A small masked image model, trained from scratch.
Model: 20.6M parameters, 24-pixel images, arch vit, activation swiglu, width 512.
Training: soap at rate 0.0018, 31200 steps, batches of 256.
Data: trained on retinal OCT scans (Kermany 2017), 98430 training examples, 81.1 epochs.
Rows from block 2, named by matrix and row number. Rows with one number belong to one neuron. Each number is 500 + 40 x the weight over its row's rms, rounded and kept within 0 to 999. All counts start at 0. Numbers have three digits each. After the name is the row's rms in percent of the matrix's.
# gate: MLP gate (model.blocks.2.mlp.gate.weight, 1360x512), inputs 86-171
# fc1: MLP up (model.blocks.2.mlp.fc1.weight, 1360x512), inputs 86-171
# fc2: MLP down (model.blocks.2.mlp.fc2.weight, 512x1360, transposed), outputs 86-171
gate.487 103:506457500546526549516472474568476499490460502462511513449509446514463551480407461406483569610428549576535485435531471480545503530387398538529484510526463501503482536534486479493469502570515499493466469460473470490476429413504572477491441487545462491497459495
fc1.487 097:506517475540571543465549574401494499518531524465490522572458534519449573517510521551480503475476424479449531510546558496410506491520509499479537560486479471504479556529444503511517512553534527552453570482440482471439515490464464489432557511551501442558519508
fc2.487 098:478527513542491515458465504456522516499467486478518492441498446529486473505538484533418495489553445506514572509452478482479467497543465485460524417470463581546483553462530544563450460557542483499497573428481480427491459478556474491501477433471562531533525507
gate.488 085:402499382459518478557484479501419525554501518476468552528517507501517458508469549461532424464524509510525500498515531478510496515462485428526551630493580530455504491544449520552528447442543463422558433547483632558521471474506507526521439498543479452519505467
fc1.488 085:553501526442518480502406447476473503552469481497476509522465572491493523441497478509455517451514498488482531458499508525488478521451482549472570486554570443471617499481531514572499506479479496455472472510533504448518506474463485557528404512519455476419504452
fc2.488 092:506448544500510456454573500422495523552542535528563511485564441556531426552452562487556556561586516414491558476480442517387517453534580503552408486466536483490502474484498536489493482538516601550536492535518509506457492536430493477488541516536457511511509523
gate.489 094:583484466550471496502505509525539533560536511424534391555493516536561484571468451568445504504516545487487536450444482463551492485523523480540539531478505467445497477441494449515428542455533489523475528582512427475448453507572470484514459471529549473513492544
fc1.489 094:523546483481461529468583520537567575541454492501526497526545520450476496436574491475481514479473526462513505539432552505504544508452513534487568461432459553471550606547375448552468520437501490585473559500476465502518463449502513505537484540508479607523508515
fc2.489 095:383546599509462496442516489507511515470471455514521487541423553493496517471504418474521439466546507506459480512483566531479518491438497529526507530440422522508506516507469455467483503451511583552524585534490462442593500462448537449465537549469522427531544526
gate.490 102:412516508505519450531516444534498484569585472442528469459493499470499465470469589480469498553562460534488465554532501511442517576448442535582491519478499473494535469500532542420481529545528518459532502459495475483453516538540531510483500461510484492533486512
fc1.490 103:484443529520541418542527465504520485534507512511514490512468514398603505453509508583553521565584470429549514538525502468503531504495442522558545514462520522518469508515527530468494518494476502444542474475437503462516521534465521516482494471476548437510474443
fc2.490 102:481477503509538515518530489467524537501443518535508530537504545463586454532481462428528495593452413500471503544466429521508516522507521550447482467425532492539475522481533575545555563400563560492521482449506553575553552489498427467496505512558526439491494496
gate.491 102:480509509470519488539505577463566506486517563421516464533490529561501527452418518522534516481472542460431530483511484568448570484539555436518531598561535477458544439552587403427392542519452460487566459531515489473488498494496398486527526527489537546549495528
fc1.491 103:510528432422540477517540581414537476552522567472463494527447506502523459459473497576483482497490479446428513585474470468527498528519562456460462524516516526564531482546565456426431483449458498535477504580449460513507488466466406526496490472449546534506478532
fc2.491 105:516459409474472431532575541494515487458436467556481513542519522515478538524486496453542509514534472491508523491509544512510502590469444402432542506537505534522460567531531529461428484524464482479410455444531516522404490424473454540518554508546432472596424526
gate.492 109:484538488484549461502582411582513487477545512498464497567520558580462511531492487505467505517535481611526589462477499436435517472463525510544466471635571538488513483573476513510486444518523472467531521445508508537523563514530463512503514497462533440478609519
fc1.492 111:539496439459466454457506563534522517538483549515519454523517551474483585483529508482505476496509504428459607557573493484489584481533469458481499496514548509466459450512525472478524516497481448505488498518481506461472504490523584516525489507551490451583464457
fc2.492 107:488518559514517476504479497457562495472509483569518535482527472499537533493423519537473490513578445495497456485558475483465539479579540534570493574482496504449484496536545499495456486435497479465494489451513452531522469518602498528542475480476429572486489509
gate.493 097:521487420591439481466537524479456497481533525545514493579504464553523491526509504524492508501526545461470570540520494503546461513541455485522514565543517488517495454565503504524415527525510479552531493462499541486479447510487629512459474503469599476498563523
fc1.493 097:555473504466478506509411534506456540487489474409496516476527542519523434534513504480549514453468454441516498500431495517535546536470540503472515449529498502412552473461490517380501477485549388492474479543464538501485603550510418460510502563483512494467511490
fc2.493 096:460500468513488455468515433504460537472482486440419487553493477557477437528586553535547528475563505449486528476433495469495519519568537542544485542444490465509446526573456530536444426502494478488505486484499559507536507439459497521566545544469541531462460449
gate.494 100:516480459565517541479373494488428505456493424462521542533479490517477473494544440441447486515451516505435453543565426601505456539497478540432463493477459493474477526515482484516474489468533490485485483510460498490614526503484497591572473497571566518439451527
fc1.494 102:468511537550450486495450516513522534473447513473471468538505456543440457484556434520508473465479495490544506459501483478486517523533521520475464442474545503452491534500479543516493502517532488429539513516448486561484460520453502504510444541476485607477593539
fc2.494 103:525497500553485493498521498463462535534542527486485524524494542511495533527448498502416568573544485504479492486470547546475452509523445532553474452576454540538441598463509521542542535593516581498526419510422533593464510519487507515488516497492534551469505508
gate.495 102:530505466525410429433517436527548531491466515465469484553557487450527433551458456501487457504551535467512481472504497579560426545501452537487530425524558506377530527472504547499451496495480483512480498517501535569524609496536495542449513589506547514493510397
fc1.495 101:474538506526440514549475574466502508523604446506508466396482461537590508457463505551470528511544557530542541486558558513427469459441520535507423476521491503540496480485487487513467530550513479515516550476500481554561468501503443438463511482461549535502411540
fc2.495 099:503474577506445531446450505436521503478404531500515515505465512526539501517504445450541459529401498477605456536524520468484462524469503518556550452541498530443552496526487495557478483448487525487443499586396488508570494547433466504472539542585504497508542484
gate.496 093:543522510523525517487511489530503508499478496478452525572493470471468490554474471518483536475435536527488487425492504553522447468517501481499530465545479536553462550510549488533438538492524534424538484510516434533477562471554518482565434550462428564578535483
fc1.496 098:528459483472498545441601531527443527468483544497518582504489503435498465501527483527514546501501439494600482508559501479432533480473503575584529505463439447507556455469516520536562562521484516507517556484499469549421547515492526469591433520491432507590557475
fc2.496 099:507543499548474531538522460472558526512447522530487493508579457511468477496474504469450432522422513506533478514511489529477463441508492503508508564503532554437473461479545502498406535454461501437473458496463469428476476492467486537510529492453458510547512520
gate.497 095:516533502550474476465558481480490495474559402516485532471516451465453489442423426475453548565491513523534441553435503515423511549511533542515470388486495514490532478556467481475468552477533563477560565463447473525448418594527543447442476423482554447521445525
fc1.497 087:545510435545519478535475491566454523490553537486473530472430448485488534514551479513472444512498482452496548516525459463448514506471402479562519508516480505603548481577459375456548468453536461517512461494485491500484570570475508556508473448531483531427488493
fc2.497 096:523447450487499502546435509444487464507542512532482601457468483498474515467472505464473517548546489418531481551582590521458429509522502470478525482505527532448549450463402487474478541524536452562442513475458442556455576470528554518559506476512544570490414479
gate.498 097:499498464481531508400503455460505552528478459478521446569494502553566453489524473477424472451546554481419417515568474512523492509478467473446520563503500510519526465414525533501561490562527551482483453528522486478405528505519526569494504471466478505487479524
fc1.498 099:433486483492497511474576528469549481492517493512503521471522466542546482479487520548453449527545569547452399477459517519467506452462497503544427552423459461536606505450560542517464462521467518493511423521530563464444587426507467598511522518459499563496499525
fc2.498 097:599440459465541502540530463467564490478524515461552479414512464516506490541459505533539485500524522435544447519476505494525521457537489541490541431559561500567640546498525434500456467560454506394462496400503477523544527525505456464498489517466499575512492481
gate.499 104:519451489535503449493485483527528381453473500527451550507420548525513565517549527455517487412515488517484481527539534508546450449521563490516495478484514499474459446446540451484430506477555479534527498562511465475496443542450506499505518483563450472485460513
fc1.499 106:456544556472518579442525514545565507515477527455560622534506522539496523520574514575514491513520505514497481389565548514520442493479531483472399510441481507450524487491509434524464453454490541479518444457463543513521455512443459470570569479485555520505425543
fc2.499 109:553538495530466557476512467515511551531506492491490496414557502483536482512486486517616535414494466508572535507535532538501508538577513465438544459532503525547467531515511402510453534533457484505475465452468500526558539448463488438462466546455487575484433510
gate.500 093:513453463461446502430546465537476487530559587488520437471533468494545470565460503509504473521553603474457485483508491430553466471509501472484495515590494419452450557501520560483507478464468484511507485495508433545500480469424586555480518555485548468557419560
fc1.500 097:469456500480491504464503512451511509451485535582457514447435459514482484465448497546560537494508462584584461499537519465517473507438509451477464550492459499489495548525431467547488570534561519499509527432542465485533467427513569559493544426504428532537512461
fc2.500 090:530566506488525437550492499489473531530600514551545479506468461560525506493490478538480497506447461511548480528523476452469524417503545470504519515580484621513470580543506497473480499492487513538554430437461508532511495532534448510487517473435496416514459544
gate.501 101:464575488466515591528491516545490445475533538568450540486445495560429507491452479429443519569510494505501555469515527450498565481502486473535529486517488500506442503455511477552483484509540449494441463459610563589472453538522491473521498460505561467453512493
fc1.501 096:507525488522536493502498472537549527484530405531507436482528473460489460473421460427527576531503460464518442516468469451492513494464523512527546497494554487544538445529548462563482516441536500504479456558499536480506466687457477525529617564559484485489508449
fc2.501 097:577500530495501422498560492495518482547518445501443470531461468496518453427481441552564456543494549480470509479467531510504496540499519498552532512452543547485464543496509480498443464430499495552523532478491534534454476432514440495488524520526459563500546473
gate.502 098:521462538519505456492465527544468443515470456488524473561473572411552534485466538544522425535479504502519478558513470524480504486523480475500510532480492465566534469423486450453439527511478496428524500474468517618533435500492503479467558501529543452494516566
fc1.502 088:484540553490512510498482476452512584556532507565501441512522569529489569510566504452572560624528516492460501473525511524470481505557489480450455487483518543442486562604541530550514551529522477488488437454508465482492550504511416488505459510466536496447487520
fc2.502 087:485555579472484490503448535446392553528443532571551532507491484526460523521529499462513524518549499544484496501476493485569504519562480421453506525504552414571470515581507464445498493456525470560458505522490444499537421457544570509472499573512484530454477473
gate.503 089:574451494530536478474531519527533497508427529513491517528474449502514510495532561402399483486476521497578401511467537485542461430485524523586528495519547492458492524464554482449500516519554486483502462495455494518505468504514492583516511433531486476486506503
fc1.503 090:489464491581517509418525487563491552510510424474524497493446481592451519586497498469467548491491484452514395453588503532516506480462461456506514501500470477520523505526494464446525512422496523514436565498498516524479560461515509388545475496511506494496454547
fc2.503 091:577501463523555497507498522497456507502549479543469541474486481490495477541485551451489540458464495530492496481469515525527475397557465505502517489466469544505488454499552488521485513463500495437493484509439541478421480467542578461514450549495504466457439531
gate.504 109:551533502556543452453472490470529497448532553529466477547542549491545568561465471531517576454518533573492513516564534499550455585526521445515489451528562495608488485519588464497550488501541504490488616492567465551500450515557483569509452511548463536509418450
fc1.504 107:574582531525464445504519502447511517541521617517511513524462454512452511527488500497530568520488568540509471537507559547479518535468490458511481424531512510532491492524543494495512573506446491437580529483564561495510450540534481485514505536526485510510427455
fc2.504 114:396525588505413489478541480463472439529472476489568497547558536496468538467518470470538547471449549509508440479489466545556503529535506471442514524492477573492488454443510492529491503511562497497486506451471468576515544444560559468448515462428452542520509556
gate.505 098:479494515528504475546424446507513496421503397502492509493411536517441487516454471471456520571524568515537551463499497497520494496464516419455515469437515498456577485545495581425466508505493551417487441470589641518520557549473523520520508509455505495453496522
fc1.505 096:500452505489477461573436514451486529504565474561518535496492452592519509508504551489593490492528495464495501500470510468489510509427414443491466482530483548467507412571590504514513506517505501478491466487469470528450537473470452496445560530458560523539517410
fc2.505 099:530506493524519531487437532484489481460487471516492486474469524501531551505493495511463556480590420545519525435529565421554508483484491552547475465488436495466520437541505544507513536528503527464550460463486447488502518472481512613521495536426518542510497439
gate.506 107:506461439498497508525523452486550508545541504562487541535534560473511378479540561476536477502539557526515519533529440473525504508506498478472525498430471512525555519498465479520456497465542562435536467469515463485481565504467560513472482520487519457461510480
fc1.506 102:511579536517529532478424457567454501482489515447500478432456469553541564464519513502515472500529449463564404536499546487547563481509536585506501504510523437509477498466547554491554526481432499495540522485492510537487491469528484507585543494472445503458516467
fc2.506 102:521508615541494550492535533489504553583389472516540500459500486504508448492536469539504531528444534472553420480472546492446420469564539554480493507430506517537502442500455522513499509442525497514517429536526547474501525558509515457543483496557489532482571518
gate.507 108:481492457492501461504546434507547536475468474442449518510521483484533444458501469490494467561458518521412438481474461451500467474562406486549513513478515489432515486505454555486344558483547478565462484514532477491492508490551469479542495581503546469525526526
fc1.507 093:534475481544530447435434480536541551515558476470508446518467517443508506504501497524488412504472557508540516537497524450430492483478474483541476501496568594507392488531520482460510547508480522438483516488507494540501484429499566519468491464452510436454523484
fc2.507 098:494567475440484466493552525512464501455448503513560481503514484475449503482448568560512500574489578531426509439554469523497473555487479497496491518495495498519560476496476451489524427465474473506578486487495503477503535466581411520517453547487509607505440447
gate.508 090:527479457461502419502484468502490527456511522480511485470471572448495508585540523543430440510506557510527458547480469498491449483467512464545538463555573532531471545444575527509484527546489473470540500565531603519544515507481540427592433438520449516541430546
fc1.508 083:496549519481479415487583420537455514437462530493483459506572553454420467506536530494536512495522490524463491495543528547499463568406493511519500443537419478534519532450504475534532476522464497473500500495478488406556512525565470389544492559518491529546497458
fc2.508 087:639507504503469403565501490467465469519459548515497486481509503449483451445562501497479473462513526576531450574603490497577519542473489521422477476489566472423559492441522497458529557458509459461520527543538516439447509500542501477476484484504488564470552577
gate.509 094:485506454484524489522501468533490489474481527490518548442527444552534410439474526488492471559547560481499438499493498542537438565513541491481541551409517467509523494519562434464472474471501527475549507527479451565550574470556453511521465499502535479526513512
fc1.509 089:467566477446582458574585537532528554423507516454551566544496528535557492421494478533489529520498531462528436541409498512527540467517446461432528541431530457486494496470554505485454537443580545531538529548502460556478506511543438498526524490534466456472525541
fc2.509 089:525512464472525483519489458505558490565555549532532482532504537508543513576494546471477426499493507436459510522576491522513479481466505526448481432548515549526512558449414467510432482576468476455453479439544438512540488508524521543542556471475563512523519569
gate.510 092:499537500464551442525511469502509507508525495492498468551487403525482532483500504459482409409452554525472470517516409553452509499450457445507467469530539446543493509498497483502508470479586560446452356483428513489502493500528559492548498550524510477496470532
fc1.510 090:479457520469451506490467591537473396545539549458466468470451446494458500548504447504456471445521486439505492512516471529419489508466564554491488482500480514483450410523481492555533403505479521560500482530523512559508551557475464403474433531531482489502558494
fc2.510 094:511439458460470555416507525527503444456528499455463464473494485461518501513474478459442500525530511544543488523480582467547505539581507492538456535483470513447429432469527500578547435515510568527537533552480455526570481546416512473529552562526453516503483547
gate.511 106:517513568522438496442441486542497555472492476506468472513458492441579499470478505485515420431497506459451481481520483507515525513503557417552565527498458523537496525546485576469450451533515436568529526527527525519566447497512544502480484497447464488495531485
fc1.511 098:525531465545495530507491529494555536509507464486509514518538538498424435536486477501486555532555515541569527441473543527482443497568480510533543471520502442429465454516436487510529597461506470476462504535481480508466508497485538472558479445489549558456434548
fc2.511 094:500491522493511566440515481510500552532504519555560494595446483513481506553460480487437460492512517498404453503500535419544535477456472518475539407507493458474496506526540541528580512545511486600512544538498430500515431586515471451507475563485474496497549510
gate.512 102:477557490483476465550582487430496487477508508431488549539499485502483516515500515457519519535514475473534436460525518524480526564477476480541451507520496473507540514535505488497482492487524490552476467552487548528499517489530568571490508509463471515532461498
fc1.512 102:509505553516514531424505502512479489515463504510416406437472521446509533479512535595508454469499543515501597496495472526474448516567492475496550475508506503495466509472478474541522521540547512439502560509554494492507465530569435448523470440512523478515524477
fc2.512 100:491486512494483521428534471522602542554483430497499491528487581569524589452477510447524532527473550462481522462495542469475492544528565463462504538451496507486579573598506545532503527479516489491574530435475488483500381569594494474483489497515438533497540565
gate.513 090:417540432517500479521572562498504521430526494587548557492511522542535477468486549507527536501488555454509578493474489452516452433507453483370429487455546515476478474522512530550455575441521522544450602535448512457518465536476479516504532477513524472558504481
fc1.513 089:532426585515494541502473496501463426535486469490491487485463540541525500525526545453460480564513499491481518457494529501521475507387545511540525494468439515511459496500476512468444540493462448470501479516460421584512466409519497500542535489464453498518494609
fc2.513 086:506519434492495556445502483530507521455486490436560491426430434518475456594535428480471456506438429469448476528529528461519491510525538503499433473453415548488519534430508483501547529488546517451514488517470518370499456483551476550568472480465482545485398517
gate.514 099:475463502517490522516547498489518457494488467562521434486592557522506536481516540507535453501505450549476480465455555571482545488548475529562550509477462457462517507550555470456477522552584447478495503543458489495532512505466493516522487528566584500603502553
fc1.514 100:524486416513483489519483478468478480473437603520526506527494564505570525513536565503572509468499517547489437558515476512484485490512540450487479557422506476482507469482461524415509494507515493506435569531511519448470520580488522480483507517507582491469548599
fc2.514 100:464554478559497451505485549481418503511441541503500478625471446464538533499406505504505492537492556475384460493546464511427505517472457472424509529481520549515617491488489487554495463503540574467451594423504460494583501477491484466547511521459547505535489469
gate.515 112:512456484465532530569584464501525470448481475557516579561565566477505571522535491487533509544533482504384530467490505466494530524493504494542499496518522506492548512496497494517517519472430481518477510526507518435487572532580476545454486471517503471548493566
fc1.515 111:528524446517505500507513480492464467530517478461481497444475518480501508538511495493557488476533579519529502534447533470495481520533394486479533461508525564539515547609518529502510427459505456523565470468498521515459508507453455517477533539520466430503512462
fc2.515 107:522499537453535567566467521479551502555512532486463504418510527515482525408521461485450475475498491489556520436515512469539472494478513461497507469481486462538505473522502489525528514432418471483507507552562468534425484526522499480512540497497430483499533515
gate.516 095:476498506488502489576474532528516461437511485533533533478489496548450479512484506563453529624529444537505471510480541484493448484418487497505524566425414532500501437492531519561420535443473508505513495521524498553462534447571502503519560418505567467453542499
fc1.516 089:496528496492538473476485511526513503484609469516463478534520446445464577472558484556424469524435547460483574521466481515468578515483444432547460487493486420506477439536472499478467530509545476503467512513488404537553513546527528474593515494446462477487482484
fc2.516 089:481467514549574451595480433510438397449565484456500447523454533506455522507558541508433417397454491533528479524504478555545536465538406508492495544584492487508579411462553570493498500568532511461395459521517533519505523447499581533459467579509463490525516476
gate.517 111:483474491503531531477517440449565445466534537530462533561462577478525471494500502517537548523561571481506457495480517566518484563484448537569441503467486510447472489476446535487451453512540496523477513557491505490475502542458563535480456526527591440529491534
fc1.517 113:534536483472507505505435517519471514498499480476558472431543470555491586539542520489507504460467461495459533477512501439438511464449525482457594472595536529545533496582532452483518588470470453482460502432568517481545500474550491485506539503457457545496557440
fc2.517 106:491518584510512451550503431451585470525540511513477519496439519545531580510575542437524525526536540507509508464483543430515513465468530478462461489510532429547542515599530562532544406468475421482569490517510504468522500554432481459571493515512486459546559538
gate.518 095:489397491450451474496586429481471506427562494455471536405496632544556575529465497496552528524525495514485500542456477472630515529526517481541467521492449515487475502479544536523512505533524500447482436512546525508479465443450531471503524514480456499564497560
fc1.518 094:501419433549583470546496552542403538511495546479524511488490541549522497433538462503517493566506480503530476503558538512519554483505413560527491557484422444483555555552474433497473497576480491537503585396449485453488532499496488480492499505468516546490521481
fc2.518 096:482500520561466508432469474582448537460499501464513574490491504442484544482468513549426446554591524460461482462443496461474431516507508531522490543479450486528562546504444540490529440566476545513558556402553560507485494506524490495465504544491515471417502432
gate.519 100:497542554511528553470507457544451415459520420443454493543474528539434523519501538495512457555438536521481491543571527529479531493548511499486528516485421478489427514478523481457490523463478489556529457521541524526431449461466469518493512506565495490440528474
fc1.519 102:535372515469479517565509464465445507470531519513481514509497539494550497506582477491511464462464537554587565529514502495539475448577545511491511442454483435458469455487515506535530462497502562531518455551433451548469477446551491541502535452504442491444530518
fc2.519 104:489496466540429509447522528466620504451465478494483478431454461513523492492508522539455395485503439473488494515500493452480489428494459483478390520506480486529497480517501556493518481504424491488570488492581478488518517529577497477511469552484581465507520487
gate.520 109:507526477537504527509518453553545521496524507425481454468543516494567448448530471459503444546506556465452437487536534556521451465462431506542490500567491501497476476542447532545387557472512451538471475520554502516486499507471511503554475575502513478507552533
fc1.520 096:486504530443518526535579558522459494476484560549526515489522539511513456528465534476546538488480471491437521504457516545521441511492585520509506495526455445490586522450470459551516480542514471536548482497487506485516499510441461487526491458505458567544488469
fc2.520 102:497455500494527481518447507495559481527569511549429500511522480512506589484510425433488488544485543491539449496484538469521492494513502515484486441594499515499467539542533566493523563488473514525440511531528492531495494472459556482448524476503517461482555507
gate.521 086:468369419438477466522433469472481526544537499506498493498469562503550477449491436541519531546541566551498491528564563512511477494494488491543497467488429582448456485558512512492534491486472452573457507496453503591519435439505485508494469547528412520525515462
fc1.521 088:555496366438561497483485460496574456487461428481501555502547484518536481429503508491400529489571462480457449486507476440458531444536527538467498528520569537460460444482480469481531470603518462529504530546455509548491514498511498559490530494544550575541500446
fc2.521 089:562507470415561537449523521465550467542462495432482438525541484498481535481480518430549460474474557519463431475446487501537503511499493497559454511546563528474471491478524505414553488487543527499475536551527476440511522511438485531537502566509558492530433485
gate.522 108:518449491465504483542486407467483483535502514562504512517506493541504423489501468503470440534516480522468470485548544483437448516499563494428571474502494579475551507441474416479499467456470482502607501531536542531520460564553488541576532510568488506512486549
fc1.522 110:508473574468497438539458516442535488487569523458509536441455444489446518502570550540511496471485505526488486476480484546532506447498461526465506532511497589477538491497546506496519493435510501501502450497458494464512526483479468474461501436481530462475521454
fc2.522 110:464580543488497535473478462481464520541513458546518539476468492460473475567454505596570485481564518496424496517555458551527469490510541468465491448479515509462464458532460490513494528540445534511538436565504536492489464505534483504491568436498561526476488513
gate.523 094:523417572538500461493519584535470526486490450487439561480470505454523521555526510520451483538438496509537490459439479496548422487436484542531539535467485541534471553543476549519461486494522452452485534609428467498457482508522459468478467523506524505476535521
fc1.523 091:457552453497569466434524494528536472553490529524547474566446565460409542508454496489545572471463532389477480505528404525459555477515515513472555449465521499476507547521562475453508587604515510542525472453534499501495554549508563501486502455498558525518479500
fc2.523 089:484577581522518421493440500501443499486482516482480532506535460510470529532570498499469591469597524491588515530463503502461526459608519498557547531546496542507480535531494544497507510391490482558515470459504535509461563406514466510532481483563507508466548493
gate.524 093:502499467478453446430536540489477532587554502455523502458546471461516475499567555513563562532486485551513562498463532515411602464465503520503470499534497508478527470496501545477483541533535469498480509541497548395453455471498515539532545469466605487539436471
fc1.524 096:596498538474481400491440442512511457466493460508500549558551497528558448530484503494516447431512547522483529492443497507518467539471540480498514486506520519527473472566547530459519525457485535500390443476547492493516469468510489468524465541534501497551456536
fc2.524 095:532504539545508524526500432447463423554585478472539486492514496439476553383468541550495507512495464542557434476526489446462462517535524515574482498447496479514504472504535472553468487488433518545505468494468544484525524536497456527479508520508524540442545529
gate.525 102:513514468477501520532468541510480482540530609440613507552507493534526443479456453498480461499491462467512509498521508582528497511466551522475516514466503491485480552545499508540526438480502504479555518450492490574478569510458567487482501492541471535492465503
fc1.525 098:537567528633486486521523476485513521412488606449502490515507448473588459483531456489450517477450523501508467481525521509559481459516492546459528499468463530484534509486493490505518507535444524506496516558470487580442535539451544498516488488554445530538477510
fc2.525 101:440471385523481467504520585481528503489496485575458511501490457523499513540551509526419471569493541548521528484427509496485529521540548508533406448551511426472531528447554511575491458442416500474450472545552553530554521485421532484472547521495593522480478570
gate.526 106:516478488532533537624491509557514401490582477401498515567449431557475516444515432558464513548539528497490483475550414533430504423460484559471455474514517538550474422515497410502556501496558478529521439547499525518491492461485544518565555554567534515459538475
fc1.526 098:504520537541510467462456472486500548406461504514552498488513506485584544522483502442517456465412431554523456523463514447499480564476512438527511524523483516501509472563470521527492472518472491448469561462511506482480498440521494550500496434514504510525427527
fc2.526 103:507397517538505475445452488466438543466500508434516522476519498553569513502453528464465535400409532446516516572524519495464464488535532491540464528469498534448479497465550486459563496495427443553482444404504479508519533457533516515489528537523481538421510506
gate.527 105:439452462417458552502471529462543435512526469528537545530445522566557434473474563491450488549503488520491506492436469514542543487513549455604528556486521502475542482513529403544504549534525535457488568543465465538462472499488490410467478508452499501462505479
fc1.527 109:480520452457535487516488474515585433507470458413544525467446440430474539543574438436502475455419497405515517424458564516463543510486524490506516530520500449436546528533447483517477463479542463463489537524513507568465504522440456566511529470463445447541517506
fc2.527 110:549497496464446512524489499507533550563486460558481502508413479467456471527500505508461461477549555450466552561507504538513563523486440480498401496502516549512453471476567504528525431438533442530530425483486509475486510464463503503585480544448546507484506506
gate.528 101:497464538518437459522513488486513469504495474494494449586511548482503522525524438502473495442423458552445456537531486484513535479547491407515463500509537491523501502534497505502502421508410620501533496475427490473528453445420490506521470511441523494494520473
fc1.528 103:575463444594408542505477452547423522522469502500492515556468459520516460561570525512544497509542480476486472535530434541460461514521462448493500474469485545506473536496498493556455503517496530499499466534457466507527442523490395618577442536475518541572508497
fc2.528 100:474521541535481454476519465473502536509525457515492553496441546484498521500525499501491525563471484539461506498527495451455543539534497552539437562540480396493525589544444506536534478495536508532599490536462484566498515513521502396518403507480536456472440505
gate.529 092:492478489458557595509525517460469491540502482558525528492466476528491458470455489418535560508513467511516543431499492614466422552488523573464511439507538434549441491519452540468463461512477552587499451496484530510548481473493507496478468538535441574520510547
fc1.529 092:443502495482507455467527454446482542496429463570487525402495585519462541497440519522560480519552444469475526505519536484448455499455569557515536502476548539510438491462451553468511468547496483531499543538516545476548480409567603559445471500527449532470519485
fc2.529 088:510465508536524418541554530490488469421584514425470531610517560518463506478519546488495459473449498479471482523477436445542458554486448508439428518468459536500461470562550569486490500586509513544446538535502517597496519535574497436530447466515513444508536555
gate.530 114:488375473515424499552438553561465434459423480468489518411524487530441419520427497528483537573464466490509454506509524511506569483471637521532464518477506467520460508490516466519476445468560507465490556517528486461466478477535474514504495569548543460490558533
fc1.530 107:550552551480549522479582479485583541539554547579548534509462500470560550516532482490545455430457550545516525494446508483512531554528416552436428540511555477406529524589467478509444515453503484523541441466497453531545510608541522491509485459484502479510467484
fc2.530 114:453542493559493472418485464515488462473504507455466482475533555484452549489492528503495576470349471561538488528498506465506459529486517471465503521475520501477533566531434497584549524536463477472507461462566594499504508600474534514484517508404522483497481557
gate.531 099:497523541464512520559448477430477488612526483543526540440572530502598503538524487563461506496469522498452551484520488499459463523558455496460450493469473519481547438520497542494521610414479511415476593574503501479470511469505552416554494409551496471439485569
fc1.531 100:544453494459387423528513435429454497484534590481494421480541491415528506471577508526429424522431557475514509496504426403522505512483584525534469496542524566436524576481552462486483477476510456529469519500477494492520492524457429525539499489486554531449474475
fc2.531 093:468488546491467537604545488478418530481508464512522537615379464456555464521490510557446504538475496484460504477452485560466470455476529438526516519459560442496523514485501563455486569549546403536488549525508459551526454561492476423518470452463479512549495487
gate.532 107:444421550561548485530532453496523544453530464492510580447535499581430519465417548507571472511504549513498555527559558596589503480514480504505558449458494435460541470526458505448564494480467455480542495542500494494492502499500460558476568564500482481461535471
fc1.532 106:552513534556617442528490515577514540482504557511472532560557461444522511531533464543456471495499524479495539565521502426542532528453503538464546496555510464550465563516524487521503500482491450556504485519540528492537558545478519501549477530550501469580525495
fc2.532 110:463471491522507488578454527513447478466574554476446496541475502449587513523432524487452477579488537423436466499551458407517500506493480464578558466543502545457535471550455436496543570468492496427474530508512539493439497444481482481552490493515509586601525494
gate.533 101:466575452542481536526432464501525496426467477583489448526475529529494449554488476466595449461561558471500554564552558495559472512490503423524476513469494501485521555531474508535468495488561512456434521486456482399528555479529518480492587539468465511558460487
fc1.533 108:471479470477516527472422537508568456526545456507526548507483512557493492574522462453587470490477560482483544517592534483537480478507462435484483531503545504522485496510436479525448503522470490473454439481486493443510560455540548485487552455514491542520465452
fc2.533 103:500521500478492493442429509484469508506486489502502480445547596504496482535518515462490545433547429418482520552548526512493512529492486512493520562485460489551500498483553511503500431459535453456499596500477476495494396498478498520463490532514574458512539502
gate.534 093:549498508509515436516494521493532534492532505451509458524480499461529557454446462457497431442483529503460454399524477532450512538593542577615505463553469432432464510476535526463449487479475469520515526558511497515457477536479532479519490574558518449524463485
fc1.534 099:572476489539447536508466512538544575480515548495485533509438581513540506489468524453535518497462517423535488496537436534542574578410512519529516531454480494536451398488528468479416464472494499490551493478512536439524523582519441451525525565547528473489459445
fc2.534 099:525458540506577534508466485543501502437498472518509458561470471402481485463475486486526599491501466525538524542526538504471530484476560489501534536469423480542484530533518536516504449511418479532453468483487577447539447533557496513548499494479565472456453532
gate.535 108:487533456452457516546542516557444512512546446502419531525495466522426562580491518482437512562439560495457468493502412490507531527494478553505556426413499448602457520456471469506504475504504476479477556484533524446479540437464510513472499482527536547450449481
fc1.535 110:515520485462476554496543494505495526486538443489440544496485449530462516572524486470463515566459451530424529481491442556571472503467484490498546440463522463489537577469458414514497494517514429479425518551543501453482515464485510549495529462553589516439477478
fc2.535 105:450455428442483515525513511592473518499467469486476462538509499448508540510488437518524401603526467551505449463493576483533545508509487508552508494465499460500459535542459489541503520489550572568488534517476528546580530490513479492543461481518477438446460570
gate.536 111:477436484491483495501558522552491492505551501524555502541483504470492466555451525481506488536542508520521503445475496514481603500493630386620467475527529485462498503530506460415478500527504503479535444476476476506612432499513544493500476522527467501449490498
fc1.536 111:493415488441508492546555510572513495524519548553513504565558484537478504536484495516516562497524456475520495482472441464515569491521657397612427473527516573480516496522529449420491536536514498516592437468441477513562479580496588506470489567486470515486521472
fc2.536 109:545459462499532448483472470510583411547525461451466486453539556496491464544524452551482538599546491448527516474515535423478518461507500487524460457527480521463480468467571437410456529446519503494477438491473509470563474488558535519506498538507515513509521463